From a checkpoint of a small multi-label audio tagger.
Data: trained on single notes of musical instruments (NSynth), 184686 training examples, 1.0 epochs.
Rows from block 11 of a small multi-label audio tagger, named by matrix and row number. Rows with one number belong to one neuron. Each number is 500 + 40 x the weight over its row's rms, rounded and kept within 0 to 999. All counts start at 0. Numbers have three digits each.
After each neuron's rows are labels from the 100 clips, of 14976, where the neuron reaches its highest value: "responds to" is what is common among them; "band" is the frequency band that holds the peak. Only what is clearly more common there than usual is listed. The data: single notes of musical instruments (NSynth). In brackets: how many of the 100.
# fc1: MLP up (model.blocks.11.mlp.fc1.weight, 768x192), inputs 0-95
# fc2: MLP down (model.blocks.11.mlp.fc2.weight, 192x768, transposed), outputs 0-95

fc1.520:492559546570522550505517522532454487403469555512563383513451450541575540520513516474506437507522499540484530529497505501520531582547510552512542530519502444480478462470488524468471500496535509490534484490440447495509521542507552516455457492502453448494468528501493503530499515480486592457
fc2.520:463485460421400504499500453501534449526524477525421555510517578458481448437481498551488566460497535502511502514506561519495546422453464447522544479521501510503489623574469479512566512467474468499497471523526491529542509486510419490489507477525532502502523460483515485519421521600563422531
responds to: octave 3 (62); pitch class D (39); brass (35); note: D3 (33)
band: 250 to 500 Hz (99)

fc1.579:404488487549504444442536491420410500461457515424474504565537468440444502529457467558532443453500524549507443585527469461511513568490528394496467510463430548523482545512491469496519486486476496502541550477499496486580536482520541472512531485457510483519455495454516522524488525467518531474
fc2.579:550557429533485551493479553503589457486539477514554540432451516509556517435536523450456600544568516508515639472455526528452517425580494559528495469481542437504436453483540476450525574521536509494565497515495494493482491501458495475522469539465537471578531494430512515515550452459488508467
responds to: acoustic (86); string (38); pitch class D (30)
band: 2000 to 4000 Hz (54)

fc1.205:533439451576484451495504545472433518529458500533496532534457515496516486468484487504440436481457539595499546553519540476452444527414521490444526471518469484515471559533542439548512481499493549484439478479514500459485439519529561429473472485551517498480448530500529513479405568445494500496
fc2.205:479516481462443526454529488538522542474563474506495464490526542473511554524450514514499542461577495429586427503498484516512547402598515503592527457405531544538538490499480560475534506488480477515496421473519531469471471463529438544465515549441553466504518487495527480501557520508495447441
responds to: bass (53); octave 1 (45); octave 0 (41)
band: 250 to 500 Hz (100)

fc1.133:456539510453449551579473483452438471550476495478492510542538503465582433569474595566459524447537502547547492548475456548499521479474584493512500538561485552407506499462520561463479520507496547507446462509474468577506521458496482499579490586453536518498473479572434485570480548470476465488
fc2.133:514532504540486487386565530535492537508512498542496441502540470515487452488511489459525477510509479459532467439444605544492435504491445514505573514426520456538555503506487502530516524498527571589504480510543476486515494558509485477548467515513424543538470542469500471499510416434425565501
responds to: keyboard (35)
band: 4000 to 8000 Hz (64)

fc1.416:421519479547476557448524490507457510514514541525560566418500504513501539450547512459538501569489475501563517439496391435544494464523395496472525506459565536459546497486456467590524487549529512479537510493478498530571460444482490507527505519467513526484518563525519453470560495429524560482
fc2.416:509486555482568442447474513518495542527465458492549487497504509509480465459420503595481451417520578496448509513469543507489544611469529476505450496541489513525417554418487537429492461404474523572490467502529461446520506451440508458463521525558504511525529491515526536567458468533510481458
responds to: bass (77); octave 1 (41)
band: 250 to 500 Hz (90)

fc1.153:474493525489492506471407529450489465434467489464543552483500516494468472492470499521496431557424557493485500463522467507501461558521508536513526513556476473377547537526479458508530552604490532471480488476565403479509482531419545427511493487494578519446531498476576592496535469446486504387
fc2.153:512491454481511537479543525489546530468451540528527490468493501491543514527504501582496542516555486529482501547429481539518589531473490559489444506547497518551613526520535488457437568517443521545464526535437470458525528450506533567480523471591457521596510540492446408501542454541496533509
responds to: electronic (96); organ (94); octave 1 (39); pitch class: B (28)
band: 1000 to 2000 Hz (53)

fc1.403:498475486520538490515486521480460496522449481521465493555553478544549445495473471397508435508576517482502540516531479473571530538478352479514558464524492516479530516559499487458494519472501462572479481494510581585473446503507497512579488538474554462494475500490589416442500508471468497528
fc2.403:471483525521530533519511455493520485481540517498513489471483459464479524518459505540508529478432481446570485501478469520457528431486552490543483533492503538491434478432522504516475427479528512512493489541498407415510519501549508522449518490532525535459451561529439506533476503562495477478
responds to: octave 2 (50); pitch class B (29); pitch class A# (29)
band: 250 to 500 Hz (100)

fc1.305:510489458490558499471487490473453506489503461571485529557509426579466462607439563561532416538495524550558497491514458530465539489451530523476533512535476556428505462498522469541543501465444551501480482487438488458490501518495507456481449457474522509509448508535488536442549496425547459569
fc2.305:481452490554440565533463479486493483463536561465521527448512552454557545487512429483466480466457502520505487510523513521495484457552544456532521481434515455559517484575463593497452611493461477471501534496509513534487487503547496506583504521558483468531490475496503445599441521533492545438
responds to: synthetic (84); bass (81)
band: 250 to 500 Hz (59)

fc1.148:496465536483433500548518431509457488484468487506552518518419476477529491537490449544474503520553560466463513474537573425516484439504482521476529431494519546490544552445469503517481509457458449494540495465424488479473452502511524454494575536490532468562477441508523539465581496503524486481
fc2.148:465530472446453535482469521449492522503495520526426464501491499473507529506564536466482597493460438526472513580506480488486512464498458467454514519494516492537478455475561532484463429554529529461477572479551516613476529504488509476473499434533515444477497474536480510495539496539445532520
responds to: acoustic (77); octave 2 (62); vocal (35); instrument family: string (32)
band: 1000 to 2000 Hz (52)

fc1.480:527474496534550466527475458380532540510504537516489519561479518539491482625472536541496504459445594452454518523498461499472499480450514531592507534472493508513502538521473583518513486485524421437496428489505548426458519514451537510553492504433477443511466484509602487506488546460557500493
fc2.480:449513439483441530572457458543500568524532497567542478491494466423519479465505445560435497565486479513582447461553621449522542494488536439421539489476493512490461463519496515451491574507469496493441534534471426506470559601513556486496464440581526526483440549535501507413558526498547496539
responds to: octave 6 (41); mallet (36)
band: 250 to 500 Hz (95)

fc1.450:445454498462449481504448442511497498535487495472510546480526479502459490554501515573507533468505464479525509431546503540490540500466505519528476446416452550488513503384569510482478470534498418576487468545467484553490526467471509416493492454552556496512585525511490452510557471506447507482
fc2.450:499541507523473537533539521451460544498524456490576544459493540510452485488512440511421530496528503469515458490455548514564478531545473494485451526544501407520547429518521467489520513460471466457513513449539444436493547542559545554519505544558489566465543480463580584527484499570501476508
responds to: electronic (77)
band: 4000 to 8000 Hz (55)

fc1.595:443518455522515422435471489504490564464521387433459535572448531463471443482485466485471511522538515423533538476572553547575478520538487511462547464550463527497538542479518482498498460524479512502511523460476546477552455467494532506555516418506535471510468452526512472504439472486460555484
fc2.595:540538493549492588535504565485524450441489554473549548443526500559580492456554521484459490443476467509552515499432465487489532484481438515534420494502501537429511478461462555500459482498463495488494427510521440540464494516510475566446479571542544520466561519516452520510486495534560481474
responds to: octave 2 (56); brass (40); octave 1 (38); pitch class: A (30)
band: 250 to 500 Hz (100)

fc1.753:433501465496505408498536550519493565480416525466482495533489475448583491487525493475463468512448550480483465506459507541493568511500515437476480461501473487532529507543521496516521530575512458571572564483485473460443480500464474492506471565527488443490485504558485542463465493507533541512
fc2.753:535509471497433576421552542518448436439463429533497466500521509522486512477445579478542533471514460502461476495502423519515387513488485480575535533447527528432461419443495526485505469449456547415412477465458576446514410459547506542494496489459478509506504494525505515547521519480467460468
responds to: keyboard (57); octave 4 (47); pitch class C# (36)
band: 250 to 500 Hz (73)

fc1.374:484557505537471505457510462531528484479429534462529500547484511567511447449529544496480491538499390503482521489543493494490504544480493507528532528485465511447531505468485507573499505466489490542542529523556483525517440483543499484503511478475487441546556526435456471534475465429444548452
fc2.374:451433489422466452521528537504492489505547502494479487488485508419439531472411465510489486473508534511531537537462538478519514470498488450539487526508482506567458524497515532445555549506510526506458498429434552489519527501421499550442501502528517612454549517515465549500457493580513460497
responds to: organ (56); octave 3 (46); pitch class G (29)
band: 250 to 500 Hz (54)

fc1.39:552488486525480456490551529456488541456482528433539484530432425460510499477488552507475535446507582487618498490434476540521494471495489507511523420540482569536530562509550495523448557484507536520481523572484579528527583529555463504548476518477538492528522550544506481490473478518516462438
fc2.39:471500511512442506494524501511517452532529491546483529495586546511490412503477447514511540436554460479454572482501425495493474478464521505472469528519451479505493476524439471533479500486435485480535450521493497548493502518496523490514510470499478448479519479450489508461553456430476557448
responds to: octave 3 (71); pitch class A# (59); note: A#3 (52)
band: 250 to 500 Hz (81)

fc1.126:493528503558557554530429453495424532531485549495544489528538505553499463516528542551527429545428570532502514436505449517453572567499528460560458478551475520531518517467500573555508548473525481551403512480474423518422479542477425505480543536499520457449486556495581499477469544439545483506
fc2.126:581393488565457475535492528513562509467588437512519484510567557474521565495503440490514520466555439485486447493456531460492498492461455493473504501462528509509511489471437496493500485509506533476595509492481558538566503480477599434539463419498503490480528532457436437473497482519458475523
responds to: keyboard (41)
band: 250 to 500 Hz (54)

fc1.632:523492427451459518538473574567510486506510553544510521542495457569573540500504525513485584480489469443387494553468464430474437531520510529538486591497516514487487563497572501487479482525528461525489496510495535424492541545485512489531479478553514542493558445509526529573536471542509571458
fc2.632:478531574474445503468519451539481452480454479506533550452548479453480529511587448484525517560456511582519488529536529634571476475496501501488513484514494458506502409522463464488472510386487489477513540458518519522504507519477505610539509546489476480517515511514570440490513463484522507481
responds to: octave 6 (48); pitch class D (28)
band: 250 to 500 Hz (73)

fc1.362:510476514552521450496457454534534504519482486578582497485517473503500443457569568450552524477481494484465529559543461501526497554434504434487483553417489495466402506561480516544484494560522483531437424519553540498584513523534412541488529519590530471527529528535495451403545538532451557527
fc2.362:464550510495513509529559485462414553540503590464509496465561476445530569535512510537506490451487542500497423484488434491494397544539454399445412513455495432446498515478516527462565447487517461534459529429472498464506512506475566497553510532446414435476542458500505437593500473469545440509
responds to: electronic (66); organ (40); octave 2 (38)
band: 250 to 500 Hz (51)

fc1.723:493495515542445529505491523564509513478481453525496526368563513517476512480425527518501509471541518472490499548482485560525517504516502478467522511519566486547453512510521520526524466496507442573463532539487433400544457580496472495515560488450526502507537461420553495495475541453538459461
fc2.723:458525561350578452501514491380494490577498541491468499538474470443481552542547460444481511543451480478506505485532472483488556568472520467557528488424439439497461481476536538538448567475475522500514540481530502493480527578458448522442506496405535447459491517515498487472527516503453514504
responds to: acoustic (62); brass (54); octave 1 (52)
band: 250 to 500 Hz (100)

fc1.77:558488545445490468458474494457416522500497463541518481538500463462502542462528497486441446512528526515546492523537508493485504537538500439488460511453498509522465537545510539496493500456483404483499475511588476447370513512489466564455515454514565496556487446513445528538577539479528557488
fc2.77:419497526483482505500537461490533403468502540487440482513505493498457419499458503488491497446485554466484594423508535491533571454490507604491519494509469540428511446502485465534534501472538566527524482483454565579502503484500565427539470548482446475466482579471522587491450534420531449516
responds to: octave 6 (77); keyboard (51)
band: 250 to 500 Hz (69)

fc1.281:444491533446570460497441456478464505596505444423425521427465538503458511434478466463453496500493497476473528571536511460440556467554467471515467495502470503509501484482446570485596504530451499507522488560477528484518480513492539527490472469413561496545456524483575477487564556359431585465
fc2.281:466552534486561473489480542464545581482505532579550520551493445452509533547621407525540463508474545474476443479502480533516505505514502478530492478548497500510546553468522491527487482513565530495505449456485507478512517455471438478527539448518543508459532429485444511494482487553516446510
responds to: octave 2 (57)
band: 250 to 500 Hz (76)

fc1.361:501479455504532488553491480490502501541440501509484558479559448486522450595504551505505424540531525488495537512548475521503526498467412463552537507543493537441611529441575469485573553436541550501459462453519541451478504496533476410586528519474480525428488511517485472498482470466607524494
fc2.361:485443527462469505530463522479496530477559467504522469469474490454425541503482504491473516525443448497458501575532434480518476478498499495460506450441437521537494486522468474515491391553459500474487487466516530534470512540482488493491400433597461493583431547506537487543503574464456582417
responds to: octave 6 (40)
band: 250 to 500 Hz (82)

fc1.456:464521446517525479557463554491441497446483502473487489578550494471477490493497487549475504527471490484406510516499504569549566554485475527512460533474527483492442562470462522540477500499538477512538504557494391535487510533430480549477579532549438520422481534487498502454439475476523504465
fc2.456:579502448499448519473540498511488532486494548581459499487463479536591498420511407494518572491488519481486509502558446519515486489502473505460541433483477513458513535536555445508486521573441560512436492497514586549480497458506500487462489423396596491488483521519506507519551484506480470487
responds to: octave 6 (51); octave 5 (37)
band: 250 to 500 Hz (95)

fc1.513:522573448531508520502542506543529538503585526459445563499572504491472476567506478465452456488489506443507504468451482548595485476561499530543478513530526547555436473501535506465533492594572478532536469559538565500494507529496516541462443459595534503447542504498560446509480519382491465524
fc2.513:538421536504501485470469478589511371572443491491458437541499476519535533494484510469521509487460491557446513509501474525459460479494493478499529507492436502460514510453490496533441508503506516458485526501487564496433420490481481487502542486465541451522443519482489500453448439523478545391
responds to: acoustic (73); string (44)
band: 4000 to 8000 Hz (60)

fc1.517:490485538531487511566532483523480412507549511486443526569465525542487557490502497537476543441478484497541442467492508510499456445488519503471533551542505447512490536514571484429498512450456452528536538413486436527531455465571508446542453501446491515516556492606498504513506461516499503463
fc2.517:451506459463498495486518495413500519473455488513529501487494519429468457534507507440460495501534566494496559450407480494527545535472459523460457475454565551455496421514461482530529458482491562520464554501561510497453595508542450572538511521554492536517485505482455481514462521489392469511
responds to: synthetic (85); bass (74)
band: 2000 to 4000 Hz (58)

fc1.228:470500517457532476476474496467472454489507464476545579526578494488554391372492426475447554471479514502498511541456454448557542519456550468475486453462564496447466509518554569493498503501462434512542502529488499543517476485440443498480526495532534574445539501528473485534514513550503548456
fc2.228:484447533468428485496471549513500518499526535538426534470473488538461576509573496539549426544552521493510414564479468507517489513545491445520588467449498546512550508504513482518541538496475455554416440448450559584528468519450471548542483461471485529521539565524572534480497478416528464505
responds to: keyboard (34); octave 6 (30)
band: 4000 to 8000 Hz (63)

fc1.323:454479491555516504507486590532569576444494493546520532601531482516517443497478438460487521495519522528503543474432524539453566575485510484552564444498425587486482533518462544524553489475518414521508576571491506531447523530501481483492469415458480526516490547513523524433428466441509514517
fc2.323:492529516427529509451510505479429528540494561500483517394446531474460477544459549474533543526553452461548360482573527462492480473508516431478489498530474463505458467507519443526505471499464511474439492407469476468514492459498532516550529509545560476469545567570464496494533535567509436446
responds to: octave 6 (46); mallet (31); pitch class G# (29)
band: 250 to 500 Hz (100)

fc1.564:511525465537570556495554532630479539443513533477507495554563526497525466483526468536480555483538543515528462441493465582467476515500507449503458513446494507471542494555482476483458489501479533493446527479528542509562485545461488489516427571521565484466412486536472469473463496449513525509
fc2.564:479516528488468498503507498449448560517429538507414555386572467452541591507495441481505390501512461498445543545517507524591485477544500531509448460536570507503462554584544498547504451493527525574489482491534479486509458520535524494483471518416491475502479505476459523423553549458401545480
responds to: bass (75); synthetic (71); octave 1 (68)
band: 250 to 500 Hz (100)

fc1.596:452511512497490494462429478424459400460527469472442468507502535499406498523476458484482501469524481432464527498506433442504512530430490442506504467421501558553486505568468507461590541451494461516549528493468486515524458478529511517463497449484571593502496458459480491491518429489512499511
fc2.596:552507523547458507516515475481501521508507509468553511498440496473547404408548477483475530502525573491533472516485546486491507554507462444564514518609464510449519542506520470584430475561515540448528557511508522527465488477510438525519445514486434510487497520528480541469492503487455530480
responds to: electronic (96); organ (95); octave 2 (42)
band: 1000 to 2000 Hz (59)

fc1.255:546462510425454509445494499495520493521495526516490505538465515428442455495479491510492477503515460470546456484516504512548418528533471497563593498493529593554505513501571498556479431502523467509559530539519453493509574452501426450483510486543489524426461529512448492519530463473543520508
fc2.255:471518467478600442542472545464500463478495551516493418492418520471471465458546508519504497516484482462448451540544454471510562544568516464544425501551516517558490455500535500455489507619498501469484570479516497473520553478493401469514452484448499487522488518524461550541476439583553565490
responds to: octave 5 (43); pitch class G (39); pitch class C (32); note: G#5 (25)
band: 1000 to 2000 Hz (72)

fc1.113:496541489523468504548454560543486487510449549532548472528488531532515474525538569521479440521564493525582534537498454501550470513547445406420506471539492464496567546501449524517538442513431436500413526528432462505517480534447485475520561521459550523491515486495530488575562486470512557486
fc2.113:492427454464516527482510496510486467496520462402453536450521487524546513459479461502530520498455540472439519528485487484499554551473545620602489555516525544398459508474477485499523510453493572545536506576487523482455523441512520471484523513520444508439565464522547561515474488496465512427
responds to: octave 2 (73); pitch class A# (53); bass (50); note: A#2 (44)
band: 250 to 500 Hz (98)

fc1.491:493454449446489484510475531492504569444445457482503516548493488514472580429521496504515467569497413489487523498481502527548539489515503533483449522428471493554558538570510538464504452526499400473472424479461523546552487480573543418456557460521520492560501463517525516453551473514549555475
fc2.491:465522553485451512454495516543449443534483477504467507497522482492490533524541496515513465492548534417434495537518474504475456518416475466485515483536523546508516455544584485535573479494530527499531560522509428423495479577514453591509459508477504555500588531481528498456479492424481535499
responds to: octave 5 (76); pitch class B (62); note: B5 (53)
band: 1000 to 2000 Hz (94)

fc1.516:460563496547596486453426472545533569462490449435588561519527578588477406507514473568521528487535522536550549530497508521468526497518475442497458491480487598436514516548547496527540501514542524516488525477512422516465467511522466474429516446432543472441430472538541518542429523509496488523
fc2.516:567439585468439487473521543525462538581487532508461479480454470436542516546503488509469484484537493460538434474495435533478532457469485527500601483441587530525474527450448476527496550520435502520521474508416509497552488495452529513514449473539512556457483567517485458401563507490553486557
responds to: octave 3 (40); pitch class B (31); mallet (27)
band: 1000 to 2000 Hz (52)

fc1.131:439497413518458513526522495523468535456528476464525440459498558463497544480450500531454453509502520511512473529490396465563519569452463480474512447581509559516485563486489545522490558491456459463498518483430435520502474491480393527491472465498510597539512434486542447459565468426507479460
fc2.131:528459506492505502490448514496552418514498465570413529493559492481458442459503575486502520562499486504455447566466588514492505502428526494560493578484467488551586487548524461528446545476513534495496567505496511441529434536464535519562527541538446487513531505473469486486489501511481460443
responds to: organ (100); electronic (100); octave 3 (54); pitch class: D (27)
band: 4000 to 8000 Hz (100)

fc1.239:536571474524584463479533564504515521501529543442468518535443497564475432467499506486504573424506495449521485495539499527505475500561546525520500478458462575537480570492487536508488515522551502542459524540478452494491552524519534433532550560516452464450523533473509485586478471442452450406
fc2.239:514407499497477532439537513457469459484478488479459461575545475523502447526489528515478530472487507525512522449501516436459505533499463513523573511593618463475512517455463464415518495518459485530534442511530506451517471504475444514461499453534522530489504517516525464545504464521420512536
responds to: octave 3 (52); pitch class D# (33)
band: 250 to 500 Hz (100)

fc1.696:458493469497482590568541473508525447409565460557440568532468512535516488571549547537485505468437559435481467471506517545484492467456528485527518520560545520545462604550460501432541533443493554552534526517476420470498502421479428535493526475517572441445474531531502460516501531491508496525
fc2.696:468522418491477546500434499532514525457488484498520456512489497535500529527447506472532523507544490507505529472475533443557473554516501499481498461583469444440496491472502521525476499569579424471477512408544587510460549561489521506548468568469492609507479480525426432510523468485456434487
responds to: synthetic (60); octave 1 (39)
band: 250 to 500 Hz (60)

fc1.83:369497508469520466476507475514540493447536585470485492466520510554470467578542448547478518499504497432601517500516480524482445493491560493507452472506504480534477471522455430505570563521537492497520474486471492456510525450517505548516548507533560480500534517464507482599459524469429543492
fc2.83:577486495495430541495506469522492499518454514468544431543475486466567442454489487510549516501517520516444545468552586548448474497494485557475610465490466532517452498484491491459503485507440514513482423470498498495488469543449560446472476518463449517510476542574542500406440485517491484477
responds to: acoustic (77); octave 3 (68); string (36); pitch class: A (28)
band: 250 to 500 Hz (87)

fc1.125:375477508545501489528404472531478522547501503505487524474468497494509469545516404494463459600410559454516529485492454507469486609493498494492477537531521487462487509543485452480461501471473430560596429502484459472544493488510504522453486516543557453537447485536507531540536524487496473527
fc2.125:537513534467538521570513506399556513482495447526476467525535515474530585440502501460519481424552482502461505475424538509533529420501493483476476450474494503512553497525519543497588457545520543511445521483490535473461517504469506460481428507466473530500520545506473453544489489513483434441
responds to: bass (74); synthetic (64); octave 1 (40)
band: 250 to 500 Hz (82)

fc1.321:475521525532455501462519483465481499503612541506523505544521454518497472507503523501481443529478478493476483460484465476493498538499529540562453574488468503530493518449556515516499491440470462548537526437552554429514456472524468438441473493521622504536490458508419472590513456455493503518
fc2.321:520472478499530508549528459518514471455420430485422423520507537515485464463472450584509517495450532515517497514458468562531473437479456462443477392533440454456480452523480448495637499527497537499488493469445449533494464498506544471543480492523470448515450462462543515489479490497522532507
responds to: acoustic (91); brass (63); octave 3 (60)
band: 4000 to 8000 Hz (56)

fc1.385:505485532529490395490506501531488441516526461542471480557542463614471527496454548521422431534460582462526482494457491481435411473458465484454503547497528482499492536510452459512505499532517517506503561535520531455545509478523446491491482546521543528573506493489506457456598487460473528488
fc2.385:462527490412549497466498492450569547474557478532553468521437500466544460532529436484480537451554502580489540511517558491512523452478505495542534411491539559486441490526528526443523541399437483505452465514471531498552507538452566506489560475474466508543490467508477554533418523473552464401
responds to: bass (51); instrument family: guitar (31); octave 1 (30)
band: 250 to 500 Hz (86)

fc1.493:524603521501506539509578470502567507485475526485568479512457447525557449449441488434456532458459487525465514439423477494596547528553506469536515533522511505455514527449503564460480432502512502466484525444555527523547486507488544508389573424443463551475439490509502418528487474509475532453
fc2.493:519496525486475470516502542357475458429542519533489488374458526454396542493552514488568525553497478449566499586548485528489492487471438551514467462486470507502542518499500411563467444461514507533458443512535543494530492474538509460551498537575474507511556438441590520489536514544547510534
responds to: electronic (66); octave 2 (50); organ (39)
band: 250 to 500 Hz (71)

fc1.314:509530511506448505493448452497466564454494480474503568454522477565500444430531475565471556414494531538488533472568473433545541452491493506422522520498452539514497445471521487494512535437517529563519508511550514523545500496547444489502483476445477478491555429575494509498501410476424493483
fc2.314:480523528458462514450580528527559446508500457492487521510509496449482506560514461421471450523504462465503418502506465554521450518491495518541520484525473475502536455502513463504479494534447520471442491547431460474499440468413469554521492533545540474527492587463549508508509433473548521537
responds to: octave 3 (51); guitar (36)
band: 250 to 500 Hz (83)

fc1.767:455511498470505457550542531559505574526484522427560446521508493480459468567492526442474523526531551454475488409486575510555461512494456510530456559523453518522489486535489468538480490544460482558512485478547490524586495552527532520483540486447470483463520508501503494543424480440419425459
fc2.767:544499505504469476520512449458509552412441544448401617499467511515460492460537498486484547492470505522544539513521509478520374538492514422527514429481494444541473477516447505494557514581511523458500518475391592534510442433430480495486506480549496495518538510495416535443562471475539556576
responds to: octave 6 (47); pitch class E (35); note: E6 (33)
band: 1000 to 2000 Hz (53)

fc1.201:475521456531515460463538618532485547519403561559492460506576476475496536489418451514492502493506506514427534498408511482518471438431512429538523476493541426535527563510511552456529535490510561521433483429516455448567488500454471430492477475516526494469586478422541461501478477523493515498
fc2.201:440492539434448507523484434495504434482527496465476516495494468528457505503516555491500485507476507459528457549518483516459492580609471501454479551542527535439547496456518501572492487513482403511542543551469532456454473445506539562467455514479520439560407517606512597502575495490496436474
responds to: synthetic (72); bass (51); octave 1 (40); octave 0 (29)
band: 250 to 500 Hz (100)

fc1.204:478494431464541478602521451500554474469482564487513475585417464539482529539519478526451462555527490537486512430480586529462472517535498460521572572448475448492543467524503523484539439541562492468472496536502464508504578484451462499530473456522551526466526515561445459508504506491425456438
fc2.204:510483555520458473488501529514517573534573522470500571514475423472484466481485535493508514474482491453467460513473537503488479441472519466479484515561437557503465392466499485560399533417518495471487516435527551491523466477517518554451530500503461493515485502411537497502459496427470541547
responds to: synthetic (79); bass (66)
band: 4000 to 8000 Hz (64)

fc1.472:475487516483514508488548572557496559520448440513464529502507510467455407476475506566551510453541560415512484497462538438501430530487497496532521487528476393588517552511481489468496444545458538493487453513531528496543530491493493552507507423474470488480508447461503492538442529449535537503
fc2.472:510518519487552527464473508517553486530512521468498481492475545462578576534588515498471523536531411505513502554463504453497488467480541463472470519553526560464469504455551540506465585450525536519569497422440506531492567498480538518491499499488565447540474453560497561494512490484516511503
responds to: octave 2 (81); acoustic (74); brass (43)
band: 250 to 500 Hz (100)

fc1.578:503555509492449462528471555439504539483429438552494534514459434564485589455532577452493525475505480394576532574457496494502509478485516497473494524438519544532460493452512449483517452422548466550582466500514494445438514557516527526488481502509478503466512529538534460526508539518457558497
fc2.578:489496532544497526518431398600438442562546538485468458488520570470486451599516484539519518602434513606455473472494583579497490560529510458586530485550558468543492554498506484513483494491467523518547527553486501492503478499481547494489541504535492476561548461536502468488496501504523495485
responds to: octave 3 (56); organ (38); pitch class D (31); note: D3 (25)
band: 250 to 500 Hz (100)

fc1.675:469500497534552444537500532501530479533517488527522527529495450466412445566542500497526465536575438461495565554442513505526500500568435453510481566449504600499435535439544524480489484464564471482513521485483469476494465529447510548489458574468465505546557461479484488494406547500504500478
fc2.675:464541465478576514511546470531442506523538499484466499584510599524523515462469527478470514419448506548459494533497440503443524512531538447521557487487492492407543527499446519552499600527518493574453479497494567591429449493468458469513470497432528474499492528540564480554499481493498514522
responds to: electronic (81); organ (79); octave 4 (46)
band: 250 to 500 Hz (80)

fc1.580:468528539483591512506416469520564593576525488542456541530492487406529437523540520549459466468503487565528531482516486503495485537484504597465508553544478476472529555530544465470509468435530518488510454486602476570540508503490448531466456496520467536490538528505508466570472518464416567436
fc2.580:453514580561518512486557524483442439465546526513568521460414538480472509471521512424542525482498474471507556517541528520502517484522453506489454502490480518447534508519459554483499459599545524561502515456461558442507443430469455509545501524486544452485493417487514517589507471548521407562
responds to: electronic (64); octave 1 (29)
band: 250 to 500 Hz (64)

fc1.460:467475434572522478515417516513477538507467540484459440485583517553549486455557540552431457435447544536491519448461498512572437503526438548577534531588459507510487501500512561481510508511553413475442526520421472473473519518413459565542503536480491524502508508498544496544536498446488519583
fc2.460:531486508463434474535534449478533418493522413517513512483461508434508537445470461499517638570507459529462459533559480498430536484494539555452476468486508481489459546455477464504504448574427567389532444550520547503512482518526490461452497530464479469531479458538384559438491496629512490470
responds to: octave 5 (39); octave 6 (31); guitar (31)
band: 250 to 500 Hz (65)